Rows from block 2 of the text decoder of a small encoder-decoder audio transcriber, named by matrix and row number. Rows with one number belong to one neuron. Each number is 128 + 24 x the weight over its row's rms, rounded and kept within 0 to 255. All counts start at 0. Numbers have three digits each. After the name is the row's rms in percent of the matrix's.
After each neuron's rows are labels from the 100 texts, of 14976, where the neuron reaches its highest value: "tokens" is the input token at the peak. Only what is clearly more common there than usual is listed. The data: read English sentences (LibriTTS-R).
# fc1: MLP up (decoder.blocks.2.mlp.fc1.weight, 768x128), inputs 0-63
# fc2: MLP down (decoder.blocks.2.mlp.fc2.weight, 128x768, transposed), outputs 0-63

fc1.73 093:110149174147123127111100124106137140104157132129115058115122115115162134087160158134151143132118137163159164107153128145175125203132138115113066105157128095141150113148133139082110108163140109
fc2.73 097:116135111168166134153133132175107160114095120117123141138112102142136096143100106116129118110104124157119131131102105087124104165140103117086146161150138128103162148139121110087115145174107186
tokens: "did"; "does"; "said"; "is"

fc1.159 105:188131145116161157133100134151137152097164074103107104143159146138170137118131139162124142099139104129122148183098135116121095146109108107127152131114146072127095137126092156096160098110150091
fc2.159 101:111136172081127098139104158118150109105163144121120119148145163142161143102137118133127117127113116104122164123096138085108098144100127103107128117121145155121129123148153170146116161134155143
tokens: "both"

fc1.144 101:135094131124140123114175138112109145115142112101157132129128111122147156126153146126114142089139129165124080143146099155139170144069131105105096120168113082162104075145119138142138111098155121
fc2.144 107:083087178098113123117120122150062081126128136136136167151084126128122113165163131120096128151110170120118140119083119149151145135127113120095109135104170157128163129118149154129108162160140131
tokens: "of"; "to"; "for"; "your"

fc1.316 080:141167159132104090093137114087125146158107163129138153147132112112155134175145112131164152101180162089152108138157115158072120124093166121110124129107133168130080120155099077158105103110113137
fc2.316 087:139095128163123132132186130103135129160138151124152137120168084085115120131105128138136126160091089113119115116146174162124155103119128090100127122108138123072108113112128140148150161130129168
tokens: "both"

fc1.516 098:162166086107115096098135108164115110161146132152147066184110143160142149146130105127130129131104144132147134152133093130126131149097139132135135128130146116124118114108132077155117175114114112
fc2.516 096:104117109141139139084134172132078173089126185144098157118073157145151151167123132125131106108093158168128139128158131078140097113085138122151122111139163111121147085116144111112119153107151096
tokens: "'"; "why"

fc1.134 090:114121125152091130090099150130128125187131110132123119096130085096161117126150112160128149106124140113108144115128096121130159167206110127142137122092135163112085135119095128062153157108096138
fc2.134 098:133149166104119115141158106131123133116103143115087125125153112160140116142137175153105121124139115142152132158088115150120157091102113127115118094143111137116106119110129112192115139145139159
tokens: "not"; "by"; "never"

fc1.650 101:152174123125094163074111129169129142103131118116167124115143120107151093120097139138110157099135113135105125109104137115142130119123155192098147155103092096171122155115113092135111169146125141
fc2.650 104:112145136119128148109108115112073159055109112118145138140169136109110113128128173092168117130128143111106137111092144122132172112138130140129162139150084105138173151118160160149038128169135137
tokens: "in"; "present"

fc1.137 090:060138096096106077147124152177124127153115111182078100128164123100135098123125112107102125120152120134126128115129138110171137130174135084098151114117098113161120117148123133140109148125121161
fc2.137 096:137096119166144189148098126139101121149099131148159137154156134112121174171111152106136114147138162138113107119111113129155152122120135110140163109100116122124134116144145109081140117117109134
tokens: "in"; "into"; "the"; "presently"

fc1.679 097:153157080117108131135131131128128137130130121118158127115131141110122126073142089145142137110119157122138070154135093102084125116149097120147111160194124128132133105109121098124171163168109129
fc2.679 088:113192144137123111154108101137144084183114111142171108125173151132100116087130167123131112114119159137094135169101122128123125081099102167129111115163114109080100132142129161139096138105172129
tokens: "not"; "may"; "its"; "my"

fc1.377 097:133102150126144140150183121160125114100173163153136092123097110166138109128106149110138147149086132165111121166090119139161110135125117108100126135120132113123124133154142095131150137117169089
fc2.377 093:128136112134172094133127150088098140115127141109137173094101151150111150161127163136119122139165159139171148084103129159147109162144138156151130148164133157093117110128132099098143054083117130
tokens: "high"; "made"; "'"

fc1.285 077:110120097146103114120185118064122124110163124140132097121115172127079128151150156113112138100145120138122118134132108161137143124107126143168104136117119103134157124121155128162132141104118142
fc2.285 080:146153035127142131143155137133156132143127118114149101133152132120150123125101080106102121142141109127123083085114143128156132134120122109163134119110142155097106121118142062146155097127129167
tokens: "<end>"; "but"

fc1.104 104:135121136085131149110163164146119117163118139142145111111149143176146119115170156104078124130139099158148117105156120073116118155088149125094113163135107134097154163118082162111118141107109152
fc2.104 104:092152167112093116153118113104117107121146102067153117128119137119120161147146149108153124144125151108182132079154099138184152102112127147078123103095147152149133139121073138146149135136139108
tokens: "not"; "has"; "or"; "remained"

fc1.409 116:149128112159148126095121147130177139127101124193099101138126133121116172120134139129153123102138114121133115125156163105097126136139129101122144140125128130146134109158145159098078088093150133
fc2.409 119:162123131118100110084118169129094154100179103096117131121118144123112125110136119122138119146127151092111154134110155165122149097103115102173118134128138111143146156132128134148110112132137174
tokens: "her"; "here"; "so"

fc1.63 096:123111108161113096161095156142139125121127128144140104098119118107151139112143108149175128159095130112111111115144115139086115144135127139086118142150140091135144158147109139092154090167135127
fc2.63 097:117162116186158150114119151144141117105144134124156131172153079090149148108112135131137147130130141138121131083086131089118116115173110119112121138110116114088155152134134114138108140167112113
tokens: "did"; "should"; "would"; "was"

fc1.622 101:114166147104107161123111115114120143150148132123182124122113168120169173119109103113106165138099138104110113113153127156163131084103120137093099119124140138099087126117133099090122158145110136
fc2.622 092:179169100160085124121149082106149117140158115088093138149104124142105109119120107121116134152123142163162078092137112071082126128130120112133146152150121119086134137150166093156139113164108144
tokens: "an"; "once"

fc1.177 100:146153129143123141095170134115135115126143149175138104142136180106111128115122131081159155121128116133136104109133102109135134145164103136139121151147117098170105143080091161124168088170139148
fc2.177 098:150153089098160139080123152139134115137144115160147141127126143140085114098115187142145140151100148161090124101129119134150126104113141156098130132153155146159135107094107125160133067152156109
tokens: "not"; "fast"

fc1.438 096:131113128064109086110113140126112130142097097114100094131171126144148140136131162147128134155118092131138142143111122155117143105105149101091174130118145169099114115136166063146134133113129129
fc2.438 101:173093121110147129100108110109147184190119135148142160127132083124119110141178130153084110110092122173137117165159141146139103173107129122167136136092189101127120149096126105158116149116121102
tokens: "every"; "some"; "been"; "no"

fc1.495 106:154119144131153096128195158121153183123116106124130149106104154121102124117149100120142118100153121123101160162162114141101118060127131148108117103169093148117115141092126108168111094126129102
fc2.495 102:128155125138139080089108134106137141107157150153149101131122118120173121104144126117166113113102148137096124159144119153125109151160140157095158120107085109118073112144101148156106080113161091
tokens: "that"; "margaret"; "son"

fc1.180 110:124109137120156158129131089107140155140127107125143103127121066150105159125145132177147151140107114155088102127141064147110161133122180123162141163197108116115118174154164118109151089129137122
fc2.180 106:142130166181122132129083120102082153147164112093130157128110122109129114144097135106137108138116153128124139139165129134121113125161145132165117120157150121161119177144119172118138125100105110
tokens: "able"; "looked"; "librivox"

fc1.399 092:157126135132142136137102145115155099134103081116163126150136078136169094094142117145109121113119127116143121181091109148108145117122122112106120156122120144130139125142132101075101114133201149
fc2.399 099:160160121129145097177162127122153125101082139100134136095153109122137154131138090108147128125080071130131168137126131140135123141120127109112165131141110071117127126130114128093102109108167126
tokens: "every"; "some"; "we"; "does"

fc1.381 100:105119130158090118093099129098162139123163124153110110097139144145122142166120140089106108106138126140100091183143137099122088139147195150156107115144132153138122160139091150140118142157111117
fc2.381 090:134137106115144077139130155128164133139125112103164147118124109108083164160174141136108145148096130133118118156126130116164117123094113135133103125109122109144162118098161101095131121114150131
tokens: "not"

fc1.110 101:119152154084133092154137103147102134138137126140127141155102087126110104129132087156147100092137102115141185096126110159097121127125154117125154117134157146142068122146145102109181119138108150
fc2.110 099:142144109104147110128141143085132142146142141134171136156167094112141150118167108126126171114100067147150149146096105182139131111163093196130131097161175106116161121195112118138104109135119123
tokens: "both"; "very"

fc1.254 107:134104088107148155142094140117120121108143173142145154133128100151165146124117173086143146129113105137131115132135113133110157134081109148109109152120135093182129132158150104181100136176142117
fc2.254 110:085153088118136102130134124127143125077154134131130130134121116164149126168125167130095138158105138108108121155086125118131134128160124095103116162157108115089134154130129133126151143100100059
tokens: "would"; "and"

fc1.640 117:164122176115146093112142141157126118121149134146161094114111083120121116132121120123149110144150100115155119160161129166123172090108073140114106139156137114113131124097121133143103132133107179
fc2.640 113:127136117097127096130123149139134140101103108122160156151139132117128122131172159118184137189095139135156138159164157145126098137147160125157115101138146131142139110136137133149078114100132126
tokens: "in"; "up"; "joined"

fc1.263 098:175107121138130114105171111126161140127104137105106123124145106117130161151112085148140133094161103174143100167143099167111157111123136147105131140140124127135161127116147089101070147111108108
fc2.263 103:069139105126083139184102154112129131143130156105153114166146087092113135137100127159110090112097173113105136134146095159120114151147119106133122122123150080163120139088127108136125126186112163
tokens: "a"

fc1.631 093:183126099120108097172128095063122124112143101160125124129107106133151145122159127149153124088149124091173130151069100109162137135087138124118122117126147100134129144101123141107114138099121148
fc2.631 097:168132121141130134140115091109142102093155139122141102140157146153114082182120106171113111109106134118139140170108092141080172135109143099159158097123111150167145122165137113115168140117120128
tokens: "'"; "old"; "no"

fc1.283 098:160129117125138145166097100169130127130112156131125124116116075113103137095123161106135135065138109126132151104142130126116167165139103106155103170115113099120142137109109078108148124109149144
fc2.283 102:098121107116175131186095151167083124136114135126126094117110118115098096181124086087139073152169134129138106134162127095107096149106122122173134144156140098138173141122129155143122111127100154
tokens: "of"; "about"; "those"

fc1.717 109:117152127116116135097127120151136139142112125178142117129134152149151143153152111146110166142169161172114129129159141108099126145121132114115094107153102168104087134096113128142156113108112129
fc2.717 109:098138110134103130124117153163161148089108121135145124077153091122144098108108129118118127107105173110134147108124116093156112131129135151119140108110154120156145126135133152115143159151075165
tokens: "of"; "to"

fc1.756 097:124101139149112136116122104117129152103130151135159150143123146155130137127121151169129160130087190115159137182090124100096148124167116066133159120146141133151133137116157113121097118115097131
fc2.756 098:096129132125098111137113136138098102135099133128130168142106080089079163093124135120096166084115133111148176102132148114136112142101105140132155111180161185133122114153146167156101127144146123
tokens: "a"; "own"; "my"

fc1.175 101:154147114126090190100160106158091120152179153117150112146207120149131144126125141132104115133147141125096110159128152118096152133137148110083128129118111127106148105089169089160115125139095095
fc2.175 098:117120143114140139107136127096150092138137110154109198169149109115106183140120151077183113172131080161100139147149136087140114147179162133132128132136114148092181109128141124120137136143098151
tokens: "them"; "men"; "have"

fc1.183 089:118101091105107145102143141095151149125150174156134120131159120152168106148138132110142127123092116138075109154096142133114079104117107115134123127166111159143123120085099126112097113129131189
fc2.183 107:137138127164096134119149148153134139151087137117094099103130120139134159136117105172130127141117118108139109144133147133136155106129092184100104164110068130130171140158135144175125125131087106
tokens: "<end>"

fc1.661 081:140147090105139159140130134071145117150144115128120136109149117103147072143126110104151137124150080151139106158143132120121148140095114095159109126131153104146142151136132130135141153117169103
fc2.661 082:139193112124167122100144127124161097101140090137146105148157070143140158135137118128109101120114125123115143173144155110101153189149137125173140124128088098135110140117144121073154105130139122
tokens: "not"; "as"; "can"

fc1.757 096:150138122116141101160156136102117162133105138151123107166122147101140131116135093161128125096122145105115106136140181153140108121176106082132087131114144113170110085095112133144133118102130146
fc2.757 101:144085086109116150094121129135122178195116085099124136145128114152120088151102145160112124159139139134094176131133114116116143141132110169125159073112137122101122146146158142107141140151118154
tokens: "did"; "could"; "are"; "do"

fc1.479 100:149092129113140126117122139121123119128137091145135126155098100139128152114138134144111147151096124141095149100118164153118118169083137116145116116120114116104136088094134150126148168086078126
fc2.479 100:098084167077159154133062142121158144136126105106092161081095141099135130082134100134128126150125115111137141121139139135155132160150177169157146107139132124132149115113140151101149137160128163
tokens: "two"; "them"; "<end>"

fc1.251 104:121130136128139104138131118106128100158136141170142126104127122137149117138120153108111112112118095106139124126138120126168127082165147116102096136176104142138109124135078111161148080111135084
fc2.251 106:140115086096159116117109146112140117145107098120153136155162086105131114132133135121132078112137138093138181136126131106140107127126154127112127126133105099143163143118166137109124144125110114
tokens: "been"; "am"

fc1.686 102:133168136166126132143146125102115137137133149129104089112154115090147099100132166109132168106147132126143110162131180114144118118107097129124107098088126116136066118161129110167075147105175121
fc2.686 104:112125134117129098171148129133156172116123146120142133124154173186082115148077123116129106136124139099116124193151098130086107073146136129145128120121116125128132153145146127106123102145126127
tokens: "said"; "which"; "they"; "asked"

fc1.537 097:144137157132170157145160132170102173095140154123118126152105108124139117075125098112175110127106161122099148132150140138157152132113111113109111101121150138114120119094123090155110139108096096
fc2.537 094:103136128137114130113139146101141168131143151140120109145132124170137112116119153156173132156087158154170114102128140135112117149133138099166115116128132123134151137116144147143120123099126143
tokens: "'"; "did"

fc1.613 089:124121161153152125178140131165190105115173124125153104111099102113122118136153117135137144156104101165122123114114125119122137133126122072109131161138127157121164121116144118118179130131157157
fc2.613 091:124149156136157113189192121115115087114156133113115111131122120146141127140082135133137140161168101112138144175114083115081114129113068106120131165107119154156162107138140137136141141099130138
tokens: "either"

fc1.85 081:131100115147153114146149119096119154143180102118150156124139143114140112133151112109095193085119139092135158110145170128130113107071182137128115142132159147144066101104115110108145135114161128
fc2.85 092:147090127101127138159104135120147125136127157127169154125098135141095097102138113114119142126119150098146104141091149113132147108123144146141071119114123114103166127180177140120089116071124098
tokens: "her"; "the"; "he"

fc1.436 095:127104144112131107121137120148146164130125152160139122100137093111149125114155139143089090184113088114116139164128102113151197115152185130115115151092121149107086117140171124160153088125088123
fc2.436 089:159156133120159156130138128167163118127127133117136133064085088122098132144158152114138103130143103114132081133141112142116171162128174131099115127101134147095081093157147125171154129117099080
tokens: "at"

fc1.14 106:127098125079136123079147109113126112107143113134125147123124126106117104116136147096117132154140132160074147115101138175150105149094084120172109132108139100131117156093144105126120099117079145
fc2.14 108:134165125107148137109130099118123103112106130115155148182122117112097112134172180137130108147139098149142100131142104151148173146099100143170115141113094122161137129088146142120126093070146156
tokens: "in"; "off"; "and"

fc1.204 101:082113100118131117103174127185123115124111192117134096131130128126109148142124096156119149131157169133146161110131095074118143113143130095144157152141137105146099136144129091119116132118118093
fc2.204 099:129136121132127133125056182089160105150128112124159153128089102125137090103131115099144129122061120158100170129099156134081117133128123139132105117145149147088140143123126163136184113147093121
tokens: "did"; "should"; "sit"

fc1.645 113:141152106122173128132105125157090133106129105107102088143177183143152143142134098117078106136116159138099156151147120145092140160145170136145134122142144135109083111101128101131117126108117095
fc2.645 121:091093093150151148112168134099161117109120132152128111125150144104144160119132189185173126161097113099146169103173135101119113111119154119156094123119115141118132158128133146127133118053133114
tokens: "'"

fc1.348 103:092108138125112142075140145146140096133105128151167130139139123167119145110089143155129121135161113139096171118119113127119159136173080132113183152131115123125075143127123095169115103078126091
fc2.348 106:111126110110131100130110112135159111117107113123121089100137124078139133125150134133161091115134120133147091133132073095139092156134135160163122136142118115108121160114137169105145144115114149
tokens: "been"; "him"; "being"; "and"

fc1.432 097:120122106126119141138141132104123141118112083141112136085094137101132157121121129134109119160123110149157118139145142119108150132134142136073136159124153116146103162137070092085160137153080151
fc2.432 101:140115154103143157154099158125107157125129124099133136117128135123126121112126117103146172145127148116144114069170153149162130124148130117110128107159131124120114115183183131149123114171130070
tokens: "of"; "to"; "with"

fc1.189 113:127153098107099141135148127094141108103126117136125108114148135136089116129161074133116149169149183118107107155156160162123112142119144155111137110138131143122098149112165143127136093133106095
fc2.189 107:114113118089163132113101141127158135154134146152112126102113161138175116115119094167127129177122096132178123100127121146161146133144113164116129143110163115106104113158130141138179148144151105
tokens: "an"; "sir"

fc1.163 103:155100109128119127143136143182142136165127118123114119107192153122158128147148128123132154135095132129098142141168111122139091121157147093111063137078100137125123115153128131137106124135106131
fc2.163 097:109144184126085117119152107165176108135151135172148136102136174131120157134120115110156127106093132135129128152168130110190137122124157116097091148167122087157125153133138148108114134105098133
tokens: "or"; "open"; "her"; "have"

fc1.417 097:158149104154125128091126153130147151116159104121081145120108115152123156127166092069146154121182097150164169109127154113120116150126112138084139153149149117158112149121113122117088082105147134
fc2.417 089:116112134153124063166098124116102106117128093108132162121168130085134131133150143100148108118154166105173113142162161136157123119157105120163184110103139136094121120100150156128111151155134143
tokens: "that"; "what"; "how"; "where"

fc1.238 104:101137149088092156127138157120136161103108126132123106110177092106131141137152114168169161108136119113137143177139119076126119092125119097108141141117092099092115100150113115148158152135127134
fc2.238 101:108119119131128115146128119128128128155114136146151179086149104094127082141150126142151160131131151110104162087114133093127122070117142133108105091156113135140107159174119161118126109106143142
tokens: "or"; "can"

fc1.15 098:113126130155111111120119160092106120149111146114151139094080129109144094116151116118094160150150162147123116089104126166161127149123124121130097147092170091128128129125138144113098194135115123
fc2.15 105:121149110141121146153163118164107119115127148104104098119139152097115158152056129127131128145142138140121139163113156111126173134166133147088121115141144070144161133141138131123098092200113141
tokens: "two"; "the"; "many"

fc1.386 112:131092111130134143141127143102107146146115149105157098089127118131112098154148120113144103117128105132129099150161111167112092172141097102130089104175116125175140132112114130107188087122138147
fc2.386 121:122075122138097145078083125123123125085134156161144153141107107162124154150095128105140190119137111110143147109131157147140155145138147093119086090178112127120097104125139120147115127138121114
tokens: "said"; "asked"; "has"; "'"

fc1.174 101:155117119092143130106126191114140119123129138119117142108170098112112144165154126150126139126132114116125079142162125143115183139152159089115120177096084146156136121151120127123087143127138066
fc2.174 101:125124117096159121138127140171099143124160084114154121111147110106131126147102164186118162129125106118140100110070206115098142129126129099123108098134132140112109129131140118135116154162106115
tokens: "every"; "new"

fc1.472 091:158106134168105142118085131138145097143138152145118082149173118146101080126164134091148120147133130127106113110126098132131139082155131181139146093146125108144084115117085150136134131146131129
fc2.472 097:119094147154139120075107117124126120115126114143123142123144133121103082150141120156140122132132113119146182114127135149172149111107125169150146075098123093111076118130114103134125114122117119
tokens: "i'm"; "am"; "smiled"

fc1.7 112:125155114133100089101114128121120133121092128147131118110138119154150157126163154141124139138123121109141140169167195124138127139111120097136145148125151153126125125155136115136063133144137110
fc2.7 107:135139115159131122106058153081095189079135154172153128138160122160119133110141143108135137127088147122114114139123119088095116086166128141128166150112137126165138122106137109138121111147149120
tokens: "would"; "most"; "must"

fc1.262 115:148112141153128137105146152151097100101156152131116118159129166126175118165137135156098128121139134115118143134088154127147161100082193144184129099110136120161135114130081142124120158121123147
fc2.262 105:106157146095123159113089135106107127121115143105159114058136173159103112149161167135129144149094114131099123137126149091156161134100158110109139114135113137147158126092109144115117103100161085
tokens: "'"

fc1.228 098:102136178121163180132123127123164132132113119137109104127167137090142152130116115144090157075150143105139172100127105152115104154110106150149132100173140157112097133144139107074143083126163125
fc2.228 099:119144200138127127135150116147107134148128138144090116114133144101121079139139124131108129104098153132143136088103086102120119131127153128111159164149097109107125160107111120138104129166094107
tokens: "poor"; "condition"

fc1.269 101:149136108141111133132147109086095122174159125132130114124077097152104115094125148105141120171117139092119130109143126113130149143172126124058141137116103122116108117136132148138122143135121144
fc2.269 105:153140166152103164088142089139157134127129192115121138174146110145144152100100124111146142146158110099145142136147127114137124124112152149149131159106139115133124095152152125117095120164104126
tokens: "an"; "the"

fc1.292 101:110140137150153106137148121159102098176106124160153130133139105134118186133125084143106180123168104117144101102137077118080157157098122117133125165110101133132075168118155106126142081139095148
fc2.292 107:091083157097133134106081100122103090147110170112143129171095109131097100148149098118119153144151127128113119126128111129131176115146150141167085131144091153146122138088136134165153140158138164
tokens: "an"; "together"

fc1.289 107:128126137141149142139128137120152148104090152162137140131144119224156132095149120182120138145159085109138139137105128107108123130147121137106091145159098105133128129108109088119103124101128159
fc2.289 099:144152145085129097119111124139088098107120111099160130156095150140103180148115091145138100133121134103098098147136200115145093124085170115143140126124124122133167086156141123140122148144132140
tokens: "me"; "or"; "little"; "know"

fc1.426 099:148133158084179118126119146120116129140167155155144125136118129138091150122119127111132123092199148127112175138142119133132143093131113122123097160102100137114149080165103109139146143095134121
fc2.426 094:132111097107109115152160121133112138123121110146137111149135116110128149100162149143120133127146113155102118139146120158136126121143178167163118153092139167111163118100086114081120131126116201
tokens: "me"; "week"

fc1.123 114:108087124150126122113130118116150131099099155155113124124128175120104096167170163140134126130108090104115158114106149108070126137114123116132099181148150128143194129103082086130123134090180140
fc2.123 109:129167121179123126173126156130152104121145093155135161163109115117098107106090111148126124170151153147109123155136132091164155167079087151127149133120145147101085140149137154156112123140166088
tokens: "that"; "how"

fc1.691 087:133122117137103106144159154151113153180125169170098109179140094113128093082155123133134111114113117109145148160133110105161134110142152126118090113065152123132143122089113117086095122167153118
fc2.691 097:126151138127124136104132139127124116094116118189133155135112070161101138119123128099137097135131134135133124122151138093104168107163098093113159111112112152162120133124130125111129127150147084
tokens: "at"; "every"

fc1.502 088:141183121092122148107115140107108163135156141178090095145076144088135128116122135143087152140111109178160153166162108127103113119139158130099149077107127149153111141100155148115131140127113147
fc2.502 092:140123090133131131120099089109144158119126105153146131114112099153118182112130156126105126121134071120136150131137122102128114155146092110100150151151151107092095115108175127182098141166162098
tokens: "<end>"

fc1.710 084:141137115118128125115134141111132115154132088152129203120125177126106145133158092163125126094115103129154185109148110140103136142145143115113119149127129101131132136166146146109126111160085098
fc2.710 086:075119087151130124150108148116125136177108097102169124164130128127130117140159152170135129124136138131112164174154112140134088121138115092134116130125146159179161120146109127147083151117068093
tokens: "would"; "god"; "will"

fc1.287 100:142080164106140106151145133129140152120146106151108126056097120120124105127133140129114164128175136138158121128141113098148127116091061150114126155153125134119168122167133098133147122127153119
fc2.287 115:143137110128149159111126113102139151136116110121150156132131153128121076105089147124126132062089150145112133084123169081152133168110085146092132145135111166107126144143148152136125098169142166
tokens: "that"; "this"

fc1.259 081:120111084120108110141082125142139121154156153120136126111121135098140066113165112127098121139113167179146137130151142111083104144105141133137156139160141114125109157132138104169138114102114136
fc2.259 078:134108074095147129116107103141189134139134130144119114109114155095155117116153150120119170148160136170161132157125138095136107149103117114167160115153140091121098099136162150128164133103116160
tokens: "two"; "too"; "lady"

fc1.20 094:088136133157121138143128091150098131107152096130160114093145138147126109119152152123106130105098110149118178107162124101109091120078135124105099103124143122152097186117132124140118116091153108
fc2.20 096:125083138117145143130145149133125109130106158125162154166108107107126157143136155088166113152127087122156114174156136118142133123155105148156093117127144117123132131176156135117152131155175146
tokens: "said"; "cried"; "answered"

fc1.248 101:137150190104099100099093119164107149174130124151129120156145164145132137122150121116106140117121115146116126159146126098146081141132098148128098136122176137105090109149102128138129090067107123
fc2.248 102:128145111124104129111091122098122125147138082108121156125137080107119110141151114155122161134125113126151122150165150088159101135143179147159094166158156159126085103081122132166130145084168135
tokens: "not"

fc1.449 108:108093161147125146104153135140123157100126119137164102111127088104138144117143112127110114128175134128112139159136088151159120134087138120171124118128128105116162118111117105124162115121104087
fc2.449 103:089123125173062142114111138125139135125130120096119116154109088149106078105128102146115158146156148141133163107088164116122101111108131167177146126137118103152129151127145157129131121105076111
tokens: "of"; "door"

fc1.31 084:111116107151102114094137106129109133135158109140158184091154131089163138133126127137140158145107122132149135119142117157155137165134129142135164114126152101158138099124141103122153113110090129
fc2.31 089:155144133139123094158153177096153159130125112123121113192101104140130183136087131140105145094136128131130136141109139086138114094126129149096126140140131162132160140118142163112091093106102129
tokens: "a"; "do"; "all"

fc1.13 117:103084157108121076087103107124175143171123099102126088113116126121167099145129121136155101123132127126150112126126135141135161118162140099128129163098129135134156162134111127119147090120107138
fc2.13 113:158143132085117121084111134107112141105121161115188177093165113140124133166156122128139127133127112162126125164133157118104104113137101095121085116109143083139161136124099143099137125167139121
tokens: "find"; "very"; "as"; "been"

fc1.78 074:148129122108126098089141094172157114127138121126192141135112134148113155116141142142108118164121148132162131170124067126113139119070121118133131117142138094130125187146125103154189109135126083
fc2.78 085:136108107121122160121146146115142111129113103107144105148131132143124131155148132105118109134166152098073187093102152127142139131123107114126106075127112167115068119112111122114144134123105119
tokens: "of"; "from"

fc1.57 089:164137152157122143120145124141149092114127159134135152088106130084115164138084142107153142118144115120115159169099138160141154105127104117131090095159090129125124126093078163097131126162139103
fc2.57 088:132135141107126153156123132122134165112135097130174125165141092126127151122141128127149070133140124115133151133147117100176133134104139120144140110122121157131149062137138105129129131123135080
tokens: "in"; "about"

fc1.120 104:120158108106111076119111109123136141150149105137121126163121114122166143082141150135136135138106126124156093128120117131115155126121137160093131127140096143161122081139116109104149149161145119
fc2.120 099:118105126145128103149134142197132146125143093129103131118147116152133136139146120144108137127103076133156106111104113090127099141145116153139143102097182119114134096141136141168136157142095118
tokens: "an"; "could"

fc1.301 090:149135166137089119153137127130135134108119138170127108133099114152124177127126111110153169109134160118094110131106116108148132133172126086091126152088098098121109132148152164100123119150118136
fc2.301 095:136114122146104104162123120181091098090121184114121110110127136068119130110112108119140134120151151103138129120137151122105160145142140135131102204156097145082133133110148161124130121140142159
tokens: "an"; "other"; "didn't"; "can"

fc1.677 097:128121131110103126126112069142139110125143098152146155099141128101124142147121143081105129107128158154121176150099143145101125127095167126138109152101139122178087157131173077124098168114114146
fc2.677 098:089133111102175163151163102090114083131122131110134103120138143106095121148106124117133128121123083186137100117118118162154145161139070120168091145130109164099163119126123171117125131160186147
tokens: "her"; "from"; "for"; "no"

fc1.34 097:129070137108131115130142113135147142136160151107100128123084138127145114114161170138097134139115124138125113182136124162145184084128121136141102162152144129103117107134105110126140146134168132
fc2.34 103:151131135151100119123143107108077137085124118123141151157117084119085099161127134159152102133128106118134113120138121135118132199074130156132123108149134141166136101089122131109148150115113123
tokens: "of"; "meant"; "about"